From a checkpoint of a small masked image model.
Data: trained on Sentinel-2 satellite tiles (TerraMesh), 36250 training examples.
Rows from block 7 of the encoder of a small masked image model, named by matrix and row number. Rows with one number belong to one neuron. Each number is 50 + 15 x the weight over its row's rms, rounded and kept within 0 to 99. All counts start at 0. After the name is the row's rms in percent of the matrix's.
After each neuron's rows are labels from the 100 images, of 14976, where the neuron reaches its largest size: "lies over" is the class under the peak. Only what is clearly more common there than usual is listed. The data: Sentinel-2 satellite tiles (TerraMesh).
# gate: MLP gate (encoder.blocks.7.mlp.gate.weight, 768x192), inputs 64-127
# fc1: MLP up (encoder.blocks.7.mlp.fc1.weight, 768x192), inputs 64-127
# fc2: MLP down (encoder.blocks.7.mlp.fc2.weight, 192x768, transposed), outputs 64-127

gate.634 114:49 25 53 39 65 28 50 47 49 51 40 62 68 21 63 53 88 30 39 44 53 24 44 64 44 59 62 23 49 47 29 17 71 44 57 16 51 48 26 52 55 45 28 54 46 56 64 61 40 40 44 61 69 23 59 45 59 42 42 50 32 25 41 47
fc1.634 119:40 48 66 49 36 42 54 41 50 16 51 35 85 64 62 58 50 47 66 35 45 19 33 37 30 68 60 34 54 26 52 51 57 71 76 38 68 42 70 76 47 40 66 42 48 48 62 71 65 42 68 36 51 38 36 67 39 65 61 63 54 43 54 65
fc2.634 097:64 20 50 57 49 43 27 45 47 52 69 60 53 54 38 37 41 63 41 73 33 62 69 57 70 57 69 14 57 70 43 61 23 44 47 57 61 45 69 38 80 37 56 54 40 30 56 53 59 63 31 17 51 55 54 12 46 33 57 37 44 73 22 56
lies over: built area

gate.426 139:63 58 57 44 60 84 43 48 50 70 48 53 25 34 45 51 51 37 34 50 47 64 77 38 60 39 70 52 59 45 44 48 64 54 61 35 45 46 24 53 60 56 65 33 65 31 47 58 63 47 64 27 58 58 43 49 46 59 53 46 35 38 35 51
fc1.426 126:48 65 74 43 33 23 59 55 26 37 38 44 51 48 65 73 49 34 34 35 56 44 34 20 35 56 53 32 31 49 62 67 60 40 53 48 99 40 46 46 75 47 74 44 30 15 37 59 60 49 50 42 24 26 49 51 43 51 18 33 56 62 24 41
fc2.426 114:94 58 44 54 58 73 51 57 54 43 51 61 39 50 52 77 27 36 30 55 35 44 36 77 44 51 51 32 42 61 64 54 35 58 78 16 31 62 54 51 40 45 31 45 65 68 36 60 21 45 36 35 91 51 42 56 36 57 72 57 57 40 45 70
lies over: clouds

gate.764 065:47 68 38 38 62 41 38 26 45 41 50 41 48 71 51 83 45 41 60 29 66 45 62 16 39 48 51 31 46 54 53 57 51 89 42 46 66 57 24 63 61 53 32 31 69 35 76 45 46 12 39 45 53 54 53 32 47 59 32 62 61 55 70 61
fc1.764 061:39 58 44 36 43 41 47 26 61 46 41 51 45 69 51 47 69 47 72 48 43 71 10 56 34 52 58 22 63 56 55 46 79 46 31 26 46 49 60 50 62 44 46 58 47 40 42 49 49 62 55 51 55 48 32 41 63 43 52 16 76 30 55 40
fc2.764 066:27 72 55 68 43 58 38 38 50 25 39 50 41 44 49 32 53 44 66 50 38 41 38 72 26 57 43 37 59 34 53 39 37 80 43 60 36 56 76 71 51 41 26 30 84 53 44 34 67 54 61 42 57 32 41 46 33 22 58 36 58 41 56 49
lies over: trees

gate.125 090:54 61 60 51 58 41 51 61 39 40 71 29 37 58 20 48 40 57 46 50 67 52 60 50 32 44 60 64 60 51 43 74 59 65 69 56 70 34 51 36 34 63 40 48 22 65 59 32 70 89 70 50 52 16 38 36 49 43 32 31 64 65 56 28
fc1.125 093:38 54 68 34 56 48 43 77 48 80 57 51 61 66 47 48 37 39 51 27 53 67 55 60 50 52 38 69 32 24 68 66 58 18 39 40 29 34 50 32 66 36 51 45 39 53 54 53 40 57 44 32 37 45 55 34 20 60 34 22 56 59 61 30
fc2.125 098:49 71 34 80 54 66 60 67 71 60 61 42 25 32 20 57 38 21 59 54 43 36 59 50 23 48 26 51 83 30 69 41 57 39 37 34 57 37 48 61 71 60 28 51 63 41 46 59 70 46 38 54 73 47 52 31 39 66 41 51 44 49 40 26
lies over: snow or ice

gate.31 130:49 90 45 41 92 32 42 46 48 47 59 49 69 82 29 46 42 41 52 42 48 60 29 28 66 62 43 26 58 38 45 47 32 72 42 60 73 43 13 48 39 51 50 43 31 49 76 57 38 49 54 61 79 63 80 53 56 55 60 31 38 59 59 51
fc1.31 136:11 49 42 39 61 54 69 37 61 46 60 87 54 22 46 49 55 86 61 58 24 37 43 33 26 46 45 29 44 84 49 31 64 39 41 59 68 44 59 35 42 53 35 60 49 63 49 56 57 41 15 48 16 60 46 72 73 42 42 50 62 31 68 56
fc2.31 130:29 33 69 35 26 43 56 56 49 64 57 51 84 54 08 22 57 52 86 54 27 43 39 89 41 48 47 36 37 27 58 68 50 64 25 50 44 46 38 47 49 43 42 43 46 41 48 46 63 57 60 37 61 45 62 44 10 71 57 59 29 40 60 69
lies over: water

gate.766 085:69 50 68 33 43 30 90 46 52 45 52 39 49 36 48 45 41 30 57 33 72 74 75 42 66 65 37 40 67 58 72 61 56 59 38 27 54 46 58 48 53 55 57 50 47 47 34 32 40 42 36 59 56 63 43 37 29 56 49 33 61 67 67 60
fc1.766 075:69 22 31 43 55 80 39 15 30 49 58 51 41 42 50 38 55 49 49 55 44 52 39 42 20 52 41 29 68 76 38 43 56 45 55 65 69 50 36 26 70 26 43 33 61 50 20 34 49 57 48 50 50 52 72 26 39 60 54 62 56 49 12 42
fc2.766 076:81 49 69 52 39 77 80 49 71 48 47 54 63 21 52 11 42 44 72 49 37 17 68 64 50 46 61 29 67 28 58 14 64 36 55 48 64 47 49 57 58 55 46 53 62 64 28 23 38 60 48 58 32 45 23 38 49 52 56 51 52 57 34 44
lies over: trees

gate.256 060:69 52 31 70 65 45 36 63 47 47 50 41 14 23 09 58 68 29 57 58 26 45 73 48 25 31 28 56 46 36 44 72 84 73 60 41 55 26 74 46 35 59 47 53 58 59 49 51 42 36 54 70 49 73 71 44 53 52 59 62 60 51 51 41
fc1.256 065:44 22 41 49 58 53 57 53 50 34 40 64 49 46 65 61 60 41 70 56 53 72 56 31 45 52 46 44 72 54 56 42 44 30 29 37 50 56 42 41 72 76 35 65 59 30 32 29 63 78 17 47 36 57 71 59 41 34 72 64 43 43 56 65
fc2.256 074:40 23 40 46 51 61 26 52 59 81 48 47 65 55 72 49 30 44 66 37 43 99 77 56 60 53 46 31 57 53 45 70 37 29 36 44 43 70 38 62 50 48 40 39 44 39 63 48 33 60 38 65 44 54 50 52 41 37 48 67 76 65 43 47
lies over: rangeland

gate.169 063:51 53 38 52 50 50 28 53 24 62 63 31 37 57 35 57 34 66 60 35 73 70 39 30 44 30 79 55 40 24 64 40 48 43 49 56 65 34 50 67 49 31 37 53 54 43 36 62 26 37 51 26 81 62 46 40 29 39 77 80 71 97 38 63
fc1.169 065:69 39 47 55 63 62 62 87 36 56 55 35 58 31 56 24 69 35 53 71 44 58 45 58 68 58 41 46 66 38 56 26 36 50 56 51 34 36 40 38 17 99 19 34 65 83 62 30 64 76 49 51 45 56 32 59 60 42 25 61 79 25 34 50
fc2.169 066:43 30 37 36 44 58 72 81 40 55 80 35 56 45 60 62 53 33 43 64 42 25 59 81 40 49 83 44 59 38 70 43 28 37 74 54 47 32 34 43 25 72 36 18 64 75 43 35 62 50 39 38 41 52 31 40 42 51 69 51 75 77 62 62
lies over: water

gate.549 112:56 46 47 53 67 45 74 39 55 39 63 63 52 65 56 36 34 32 66 32 60 43 21 48 32 36 80 28 64 69 35 42 63 43 29 60 81 57 61 22 56 36 34 36 66 45 76 56 46 34 58 48 50 35 64 26 72 39 00 39 60 85 38 75
fc1.549 118:63 44 64 56 52 63 19 44 50 68 72 58 64 64 33 32 55 18 58 39 61 51 30 44 40 82 43 78 62 59 67 32 49 60 52 52 45 37 68 71 46 45 61 36 42 44 49 33 67 18 41 70 64 36 55 43 38 45 21 86 57 75 44 38
fc2.549 115:70 83 50 59 37 38 52 63 23 55 44 42 62 26 50 71 37 44 41 38 64 41 46 55 54 49 33 60 58 71 58 61 39 61 37 39 56 32 62 34 25 44 36 72 83 32 41 51 62 69 24 72 19 57 78 69 40 67 51 35 53 54 39 28
lies over: crops

gate.402 084:35 55 76 34 63 52 50 55 35 22 51 41 48 65 27 82 27 42 51 52 46 49 85 44 41 52 42 52 76 53 66 43 67 16 43 54 50 67 40 63 46 28 68 44 28 63 62 55 57 41 65 39 46 31 63 50 39 64 58 42 30 49 42 58
fc1.402 071:53 46 57 48 77 46 32 50 53 10 51 67 73 43 37 63 57 76 45 37 53 69 60 50 64 41 36 41 69 36 53 30 58 21 50 60 45 41 51 47 42 18 52 60 63 65 69 51 50 30 69 67 48 45 80 96 57 54 47 70 23 35 45 64
fc2.402 073:84 44 55 58 47 61 32 58 53 39 24 74 52 45 50 49 43 72 46 79 33 59 43 34 53 34 53 46 38 72 45 58 75 65 81 57 55 49 62 39 45 27 77 34 57 51 59 42 28 35 50 37 73 46 66 58 41 51 55 74 48 62 28 56
lies over: clouds

gate.586 072:60 43 41 34 73 34 41 38 53 57 71 65 62 57 49 42 53 23 34 55 78 46 39 20 52 39 61 54 50 21 30 65 41 60 29 37 52 27 42 62 66 63 64 54 53 59 63 60 54 38 63 23 60 72 29 21 63 58 53 26 63 55 57 56
fc1.586 076:37 61 54 56 28 54 53 43 40 37 39 36 32 54 37 58 64 58 25 55 35 62 30 49 34 33 27 57 60 54 66 26 76 60 64 56 46 61 53 36 43 67 56 48 44 34 23 20 54 75 55 88 67 40 67 41 44 62 66 08 76 46 64 72
fc2.586 076:82 43 52 68 62 61 48 72 37 69 53 47 52 67 36 28 78 43 42 40 38 39 60 75 62 13 65 22 53 65 40 70 82 64 44 41 57 51 51 43 56 35 47 42 39 44 63 42 61 40 41 18 59 66 60 42 81 45 54 78 47 45 52 69
lies over: snow or ice

gate.435 074:26 23 74 40 49 69 71 69 47 68 49 31 33 46 74 84 48 56 55 17 83 50 63 49 63 30 68 44 47 31 62 48 55 62 46 41 29 24 65 40 36 65 62 49 44 47 66 34 50 36 53 52 68 35 64 38 56 49 31 50 66 41 36 29
fc1.435 064:25 66 46 54 40 68 79 54 69 37 61 33 73 29 45 49 63 35 38 49 66 67 75 51 60 56 72 54 37 62 69 42 34 26 43 67 70 49 39 41 36 57 23 41 63 53 54 40 64 37 36 61 43 50 57 47 26 50 63 45 67 44 59 57
fc2.435 075:60 47 55 56 47 56 55 79 72 33 58 39 62 68 52 54 68 43 40 54 60 66 83 56 54 58 45 49 51 55 41 55 40 49 44 82 53 31 37 45 37 68 39 34 55 66 57 57 49 87 59 29 76 70 80 41 52 66 73 71 60 41 36 49
lies over: water

gate.456 050:34 55 79 47 39 62 62 66 66 41 40 45 72 51 47 46 23 71 44 59 41 79 42 79 70 35 29 56 41 63 24 58 31 33 40 63 46 27 38 41 53 45 60 32 50 73 23 29 54 38 27 58 52 54 57 58 59 50 69 51 48 32 58 51
fc1.456 049:63 48 43 61 70 49 42 64 32 37 67 43 53 63 43 51 43 50 52 61 44 16 37 38 34 77 54 56 45 61 58 48 37 53 58 23 33 63 46 54 43 68 68 43 67 35 77 44 37 55 75 40 31 15 43 30 27 55 57 44 54 52 25 82
fc2.456 061:56 58 43 45 68 64 30 61 52 61 53 58 87 57 55 76 48 63 32 56 64 79 37 46 61 55 39 60 65 55 49 48 46 59 31 47 41 62 10 41 51 30 58 62 59 55 73 65 37 62 21 54 28 34 71 47 22 54 31 40 42 88 56 67
lies over: trees

gate.558 081:54 46 46 58 48 54 11 37 52 50 38 32 51 47 38 33 30 37 48 42 28 24 65 35 22 53 70 64 58 42 20 36 57 52 43 59 65 69 63 41 54 47 48 77 37 43 49 30 29 44 41 34 63 49 67 55 60 54 57 43 67 55 82 72
fc1.558 084:44 48 57 48 61 66 41 51 50 40 59 47 61 47 65 49 50 49 64 44 37 55 61 54 59 60 19 57 59 53 34 61 47 64 23 69 69 23 18 40 57 66 15 65 72 48 45 19 68 46 36 62 74 84 59 58 43 23 62 76 62 40 45 43
fc2.558 078:29 78 36 61 60 55 35 26 35 56 66 29 67 48 67 64 28 49 36 36 38 55 38 34 61 68 42 57 36 40 40 44 43 78 52 64 42 35 56 38 66 28 43 66 60 42 47 68 52 54 46 52 54 52 30 48 54 68 41 20 12 41 64 43
lies over: built area

gate.33 081:59 57 83 62 56 43 58 56 23 47 32 65 52 38 24 48 45 82 62 57 52 57 56 13 75 62 56 55 62 77 62 54 49 43 47 45 67 54 64 62 60 60 36 65 50 45 35 49 56 15 72 29 37 54 70 22 54 45 52 78 61 51 46 51
fc1.33 077:39 29 22 67 54 55 45 45 36 51 54 51 62 38 52 38 53 44 67 46 14 69 64 48 43 52 46 37 68 67 64 41 54 49 53 49 53 61 33 71 60 37 56 73 45 46 38 50 56 37 59 61 67 52 53 48 45 36 74 33 79 77 70 30
fc2.33 067:20 39 30 26 68 54 63 60 71 47 62 52 64 66 54 68 55 48 61 39 59 56 59 27 35 42 64 75 59 69 57 60 50 48 63 47 34 80 30 74 37 73 65 36 41 34 29 26 59 56 69 44 28 25 43 19 52 69 43 46 29 52 51 48
lies over: clouds

gate.415 080:59 54 83 58 54 28 64 40 04 28 45 76 72 57 39 40 48 40 56 47 53 42 62 45 68 39 52 46 73 31 40 70 58 96 55 64 61 38 60 49 50 42 38 40 63 51 30 61 43 24 30 20 59 52 57 42 40 53 42 80 51 67 50 71
fc1.415 083:32 75 69 74 39 57 53 39 44 47 41 46 69 63 11 65 69 33 39 50 54 61 40 37 74 39 51 43 48 60 75 80 69 74 54 45 67 56 37 32 69 33 52 34 67 55 39 38 47 42 36 44 58 44 20 43 64 37 41 57 33 78 52 58
fc2.415 072:24 52 60 34 59 47 44 59 85 55 46 57 37 29 22 71 62 54 38 78 39 29 35 60 62 82 32 49 35 46 37 49 45 49 64 37 52 52 51 35 46 87 63 42 43 82 63 52 24 25 73 45 44 52 44 60 57 26 48 14 47 43 24 60
lies over: crops

gate.216 064:05 30 58 44 47 33 37 33 47 37 47 52 67 66 52 45 53 51 67 63 41 78 35 38 54 33 58 23 65 43 76 57 74 42 52 50 47 31 50 61 77 70 21 46 65 71 17 62 71 35 19 48 45 51 54 31 56 56 42 55 49 47 53 67
fc1.216 063:68 75 67 59 34 65 42 61 50 57 43 53 22 35 43 15 49 49 56 36 29 49 55 60 48 74 46 38 57 72 31 32 46 51 34 70 49 65 26 40 37 70 52 31 40 25 56 42 47 63 92 53 45 29 48 67 64 37 40 58 69 64 29 57
fc2.216 064:47 66 56 47 54 56 57 80 57 30 59 52 28 48 16 42 57 19 48 27 60 49 70 24 60 76 56 10 45 54 50 42 20 49 35 58 26 40 55 23 43 56 35 49 56 42 46 50 56 63 50 60 39 38 74 62 61 39 50 68 60 64 39 52
lies over: rangeland

gate.54 103:49 32 27 24 41 38 43 79 35 43 34 69 31 59 44 61 55 29 57 55 49 69 62 43 46 46 52 78 61 48 52 20 45 54 31 55 42 32 71 45 36 48 50 61 32 25 22 63 46 46 49 19 39 42 42 51 63 51 40 30 52 47 60 91
fc1.54 131:70 35 44 52 29 38 29 20 64 61 23 49 34 55 70 53 49 27 50 42 48 52 59 37 41 35 69 64 65 57 55 22 51 62 45 51 58 41 59 56 30 58 64 51 45 26 54 53 38 53 68 45 53 48 58 20 47 51 18 49 74 78 49 63
fc2.54 103:35 25 61 53 57 61 78 40 51 61 48 59 68 46 43 27 50 44 61 59 61 47 70 54 40 74 06 37 59 26 28 38 35 46 62 27 61 78 86 60 32 58 62 44 45 31 53 47 43 79 74 94 60 59 48 37 65 50 60 41 44 46 49 37
lies over: rangeland

gate.664 095:60 53 59 62 37 62 42 48 61 37 43 75 25 82 40 81 69 55 36 61 41 66 46 60 50 65 50 40 71 52 52 39 55 46 61 22 66 63 82 49 70 69 28 63 39 69 26 45 49 37 51 53 58 39 30 49 37 29 60 59 61 58 40 43
fc1.664 091:72 26 64 24 49 61 39 42 58 81 36 37 25 52 74 35 58 59 48 46 73 35 34 60 41 23 51 39 26 25 57 63 27 33 40 77 48 39 48 51 61 38 48 37 65 56 42 44 65 60 77 50 40 19 50 34 46 50 37 45 65 50 54 34
fc2.664 095:19 33 58 56 75 43 58 73 88 46 71 33 12 47 50 42 59 23 82 47 47 59 51 50 49 68 52 40 45 77 35 45 38 58 60 27 28 60 48 83 52 54 29 44 48 67 49 61 33 52 40 49 53 38 53 63 30 51 39 43 56 35 44 64
lies over: crops

gate.316 133:41 44 73 65 45 21 72 46 63 33 42 31 47 47 40 46 27 17 53 39 46 52 31 29 56 50 47 39 36 42 53 62 47 78 43 43 90 63 67 47 33 45 49 39 71 48 62 46 34 69 45 38 34 57 56 10 58 42 53 63 41 12 34 50
fc1.316 134:73 44 54 57 61 60 70 63 61 35 17 54 23 45 32 62 51 42 61 23 45 30 37 66 70 66 61 41 60 42 62 70 42 47 54 47 74 51 24 38 41 34 47 25 55 47 41 23 30 51 51 40 58 51 49 37 66 49 29 32 44 51 44 48
fc2.316 156:59 36 49 47 59 18 27 41 64 48 38 57 38 53 72 46 58 74 64 49 42 39 40 41 24 46 61 61 39 32 50 41 31 70 72 47 37 31 66 56 37 68 63 47 25 47 40 85 66 36 58 47 38 72 29 66 63 43 63 46 51 64 68 48
lies over: crops

gate.563 098:45 67 65 56 58 60 51 69 67 32 48 57 10 82 36 67 33 68 44 43 42 60 62 69 42 37 52 84 92 32 18 58 55 53 36 41 35 53 48 25 45 29 45 81 50 43 27 55 60 41 86 43 51 59 67 48 61 31 52 57 45 62 55 78
fc1.563 081:52 58 42 41 67 75 53 53 57 34 58 45 87 22 76 56 50 65 76 64 49 60 49 32 37 13 28 31 23 68 30 58 53 46 76 32 57 48 39 57 73 57 44 45 49 36 37 44 38 41 17 47 60 25 41 44 70 60 38 29 39 28 44 61
fc2.563 095:38 80 41 86 38 36 52 29 46 51 62 78 37 65 60 53 56 53 48 54 31 69 79 42 31 31 45 51 59 18 21 52 62 38 78 51 56 57 64 28 49 46 42 44 47 31 53 43 46 42 63 33 22 49 43 62 52 50 50 36 46 53 30 80
lies over: crops; water

gate.119 076:40 26 59 46 61 46 50 78 57 36 43 53 51 53 52 52 55 39 69 41 47 47 60 31 42 54 28 39 58 55 45 36 35 49 34 56 52 57 55 24 58 72 58 58 46 79 41 84 56 55 44 44 72 33 69 32 18 58 79 41 54 71 75 50
fc1.119 072:80 94 29 58 64 45 40 36 53 50 75 50 59 33 37 28 56 56 17 89 66 69 53 52 47 60 35 39 40 53 14 38 62 75 55 48 54 61 59 60 34 47 20 57 47 73 41 80 51 46 37 61 37 62 53 39 66 41 49 62 63 15 61 54
fc2.119 079:45 74 45 59 43 70 51 46 62 57 31 57 60 43 60 51 65 46 41 71 15 42 57 37 81 35 49 51 56 52 45 59 61 59 38 29 40 69 19 12 46 34 61 44 32 48 74 52 65 57 37 49 58 65 48 38 62 42 66 70 63 69 53 62
lies over: trees

gate.651 067:32 16 52 49 49 50 62 63 63 73 70 46 52 27 50 54 58 45 38 44 22 64 46 46 81 69 55 52 64 61 64 47 51 69 41 59 42 36 23 54 29 59 28 61 65 56 46 28 36 88 47 37 56 51 40 57 27 38 55 55 31 61 58 46
fc1.651 079:71 34 34 51 38 51 72 68 78 55 67 53 50 56 43 41 72 70 40 68 34 45 38 63 41 59 68 59 81 47 75 43 48 43 16 45 38 39 40 51 61 56 39 49 58 60 59 33 49 76 31 44 74 34 52 29 38 17 49 44 25 63 42 33
fc2.651 087:38 72 71 51 43 51 26 52 55 39 67 51 55 48 21 55 57 27 33 58 56 49 55 47 28 44 44 55 40 42 49 47 54 60 63 56 78 68 43 50 38 48 47 57 33 44 70 43 45 41 36 50 48 53 62 52 54 34 41 44 74 30 33 46
lies over: trees

gate.266 122:41 60 32 46 69 59 33 57 71 46 34 39 46 58 25 32 55 33 45 77 85 49 36 65 63 58 34 40 76 53 61 46 50 55 22 09 60 46 71 46 58 49 35 52 67 41 52 49 30 41 58 19 39 48 55 50 64 66 37 53 54 32 40 44
fc1.266 130:36 39 43 21 42 40 50 56 52 45 56 39 50 48 53 98 51 48 34 41 35 49 70 42 30 54 44 66 61 54 46 14 39 14 45 86 56 75 36 75 56 48 78 70 49 37 58 61 54 59 50 41 53 59 48 42 44 54 67 25 21 30 41 44
fc2.266 109:57 55 33 75 50 53 52 41 41 44 54 27 57 72 38 26 49 55 40 66 53 88 54 32 46 41 49 36 60 52 25 49 64 71 39 40 51 54 58 62 56 37 24 32 53 57 64 20 56 50 48 39 53 57 57 71 53 38 58 20 86 81 48 42
lies over: snow or ice

gate.62 091:41 55 44 48 76 56 56 64 28 74 62 40 65 23 34 47 42 54 57 45 58 61 57 35 58 81 70 42 50 23 58 54 23 40 30 53 63 67 74 61 39 43 46 57 63 46 68 64 57 25 80 71 36 39 41 58 48 20 73 55 46 43 43 61
fc1.62 085:66 29 41 70 37 47 40 55 53 33 46 21 22 60 47 84 19 52 19 54 43 18 65 43 53 36 29 54 36 89 40 48 60 51 48 44 25 68 31 57 74 61 37 37 37 33 77 36 38 60 60 47 46 39 67 52 56 78 61 63 32 81 53 56
fc2.62 083:52 55 42 43 47 55 65 69 48 51 53 35 56 52 31 41 49 29 80 28 29 44 47 62 65 37 63 42 30 37 74 71 58 23 28 46 53 40 50 56 49 43 49 30 42 58 31 52 60 51 44 52 53 42 40 38 40 73 61 57 43 33 76 47
lies over: snow or ice

gate.754 065:61 59 40 24 53 46 44 65 60 49 47 41 66 47 30 81 32 55 50 36 30 61 20 46 27 52 38 56 63 73 34 30 55 63 44 29 59 63 40 48 38 64 55 38 47 56 30 42 93 92 65 44 51 56 36 64 56 56 40 44 56 48 43 51
fc1.754 070:45 32 33 37 13 46 54 59 48 51 57 44 60 55 80 48 33 49 48 64 77 44 85 57 19 65 55 45 37 72 58 45 57 45 34 66 43 56 49 43 46 70 52 49 58 51 40 38 50 55 55 53 37 80 84 70 38 53 60 15 41 51 33 53
fc2.754 076:60 44 24 27 71 53 53 54 57 64 76 43 41 46 51 34 32 31 46 61 83 36 69 43 33 48 64 39 49 60 33 49 30 37 79 48 79 28 49 72 39 33 22 59 31 51 51 56 39 33 39 25 28 30 29 41 49 35 65 44 43 91 44 61
lies over: crops

gate.546 079:56 44 22 55 44 43 41 39 37 51 56 09 55 53 58 40 35 62 58 42 47 60 39 65 42 31 44 52 74 38 51 58 33 40 69 29 30 80 46 79 51 59 56 39 38 58 44 39 37 69 52 39 75 41 54 54 47 35 73 42 31 67 45 43
fc1.546 076:32 40 59 42 54 30 58 68 67 55 43 44 49 56 61 53 48 42 66 57 94 58 38 33 39 72 58 61 47 60 36 49 68 49 54 63 61 53 49 19 69 47 47 54 87 44 68 66 50 43 63 25 30 49 55 60 52 33 54 50 59 57 51 56
fc2.546 073:29 59 47 32 54 62 44 50 47 48 50 19 34 38 55 42 47 43 62 62 71 57 33 58 43 66 54 41 40 81 37 27 58 31 60 56 62 35 64 56 51 54 45 39 39 56 79 56 50 83 39 22 55 35 62 33 33 45 28 44 50 69 59 53
lies over: clouds

gate.711 131:68 55 67 45 57 56 56 79 47 66 52 24 58 50 34 50 58 38 52 57 73 46 38 52 52 63 82 45 64 62 46 52 68 48 33 35 51 58 53 52 83 47 66 58 39 55 64 52 33 59 65 58 39 48 36 42 41 41 59 61 78 57 74 50
fc1.711 131:52 48 63 67 68 35 34 28 45 48 59 35 63 60 62 48 59 42 68 41 34 58 49 34 26 30 59 17 63 37 48 31 71 38 20 48 51 56 70 59 67 22 55 29 63 63 19 58 46 45 26 54 56 43 44 62 55 60 78 65 34 66 46 36
fc2.711 126:49 51 52 62 42 58 63 39 51 61 44 42 67 65 26 56 32 73 44 44 74 90 42 43 55 48 37 48 60 73 58 43 53 49 44 30 77 65 48 53 50 72 36 58 58 62 51 24 36 52 37 31 60 62 49 28 45 59 82 82 48 85 75 29
lies over: water; snow or ice

gate.155 128:29 72 65 38 32 51 73 50 37 43 50 24 68 59 19 44 53 19 43 63 63 50 26 54 57 82 47 39 36 21 65 41 71 83 49 25 54 26 49 41 63 37 38 36 59 53 59 77 67 53 61 79 66 41 62 56 41 16 63 33 68 43 39 50
fc1.155 139:71 24 51 60 42 34 57 29 29 56 40 73 51 32 40 38 36 34 69 89 39 39 29 80 39 49 51 63 45 62 34 44 59 36 57 15 13 37 52 60 27 44 48 65 70 79 42 57 64 47 38 52 59 60 50 66 90 39 62 20 68 76 49 49
fc2.155 127:37 67 48 37 50 62 56 39 64 19 53 50 49 39 02 34 47 70 44 58 47 73 58 47 61 32 24 58 66 58 56 61 38 51 41 46 65 63 36 32 77 34 64 67 75 49 31 52 37 71 58 50 47 64 47 50 47 38 54 57 48 39 73 58
lies over: snow or ice

gate.101 119:56 46 41 32 52 56 67 32 48 44 21 71 41 31 51 45 46 39 54 27 72 40 52 48 41 52 19 52 42 61 34 44 37 99 59 29 56 49 31 60 52 42 62 60 59 20 44 51 42 49 64 36 73 30 41 76 75 48 40 45 56 23 51 35
fc1.101 110:61 38 41 51 44 72 67 77 39 55 31 42 22 28 54 54 25 75 58 27 76 69 56 45 53 58 39 61 45 59 46 53 30 64 35 47 51 37 52 27 53 57 55 70 42 69 59 57 82 62 46 26 35 19 61 50 66 67 49 40 54 65 46 82
fc2.101 116:52 71 36 52 70 48 54 67 63 40 46 76 52 39 27 81 60 40 51 69 35 45 38 61 16 56 49 22 61 68 67 26 31 49 41 52 56 37 50 58 47 54 33 41 46 64 51 54 45 90 55 47 42 55 78 36 60 53 65 49 71 56 55 57
lies over: snow or ice; water

gate.597 107:56 55 38 39 72 42 71 47 55 66 50 43 76 31 52 31 69 20 56 82 63 64 49 44 53 37 51 41 46 52 73 68 34 44 59 32 58 53 39 72 38 42 64 25 42 77 80 41 50 43 45 58 46 20 77 37 30 50 70 66 69 62 62 48
fc1.597 123:40 36 46 65 38 51 57 73 36 65 59 53 56 72 48 18 53 51 76 55 64 49 65 99 33 79 52 85 42 55 56 52 29 51 44 43 24 58 53 56 41 39 62 44 64 66 58 48 74 49 55 63 32 61 71 62 25 79 41 50 56 52 51 52
fc2.597 112:36 54 24 69 55 36 51 41 29 61 38 58 57 38 28 78 35 42 60 61 67 66 24 50 71 40 59 73 71 53 35 29 43 47 49 41 58 43 47 52 45 41 60 21 42 59 59 74 79 54 61 69 60 70 43 33 58 61 67 34 61 15 36 57
lies over: snow or ice

gate.442 128:58 55 64 57 63 40 70 55 50 59 65 55 03 24 55 56 30 26 57 73 47 21 32 64 70 34 60 42 24 56 83 66 18 52 48 45 40 36 59 58 38 24 58 59 58 65 29 25 53 70 61 37 66 66 68 35 51 37 66 27 45 53 36 41
fc1.442 127:42 61 26 43 51 59 56 57 60 47 50 16 37 70 40 54 49 28 56 45 74 39 30 54 58 47 50 51 46 45 56 78 60 40 61 43 37 77 14 29 45 45 80 51 46 60 38 67 44 41 60 69 27 26 78 50 59 27 71 42 39 44 51 39
fc2.442 133:37 56 65 51 28 45 47 45 42 61 29 80 73 52 45 48 72 42 48 46 50 62 63 55 57 53 42 28 50 60 43 36 35 40 37 60 49 56 57 48 78 83 42 50 37 34 73 62 41 59 59 38 50 56 38 61 60 47 31 43 37 37 52 80
lies over: crops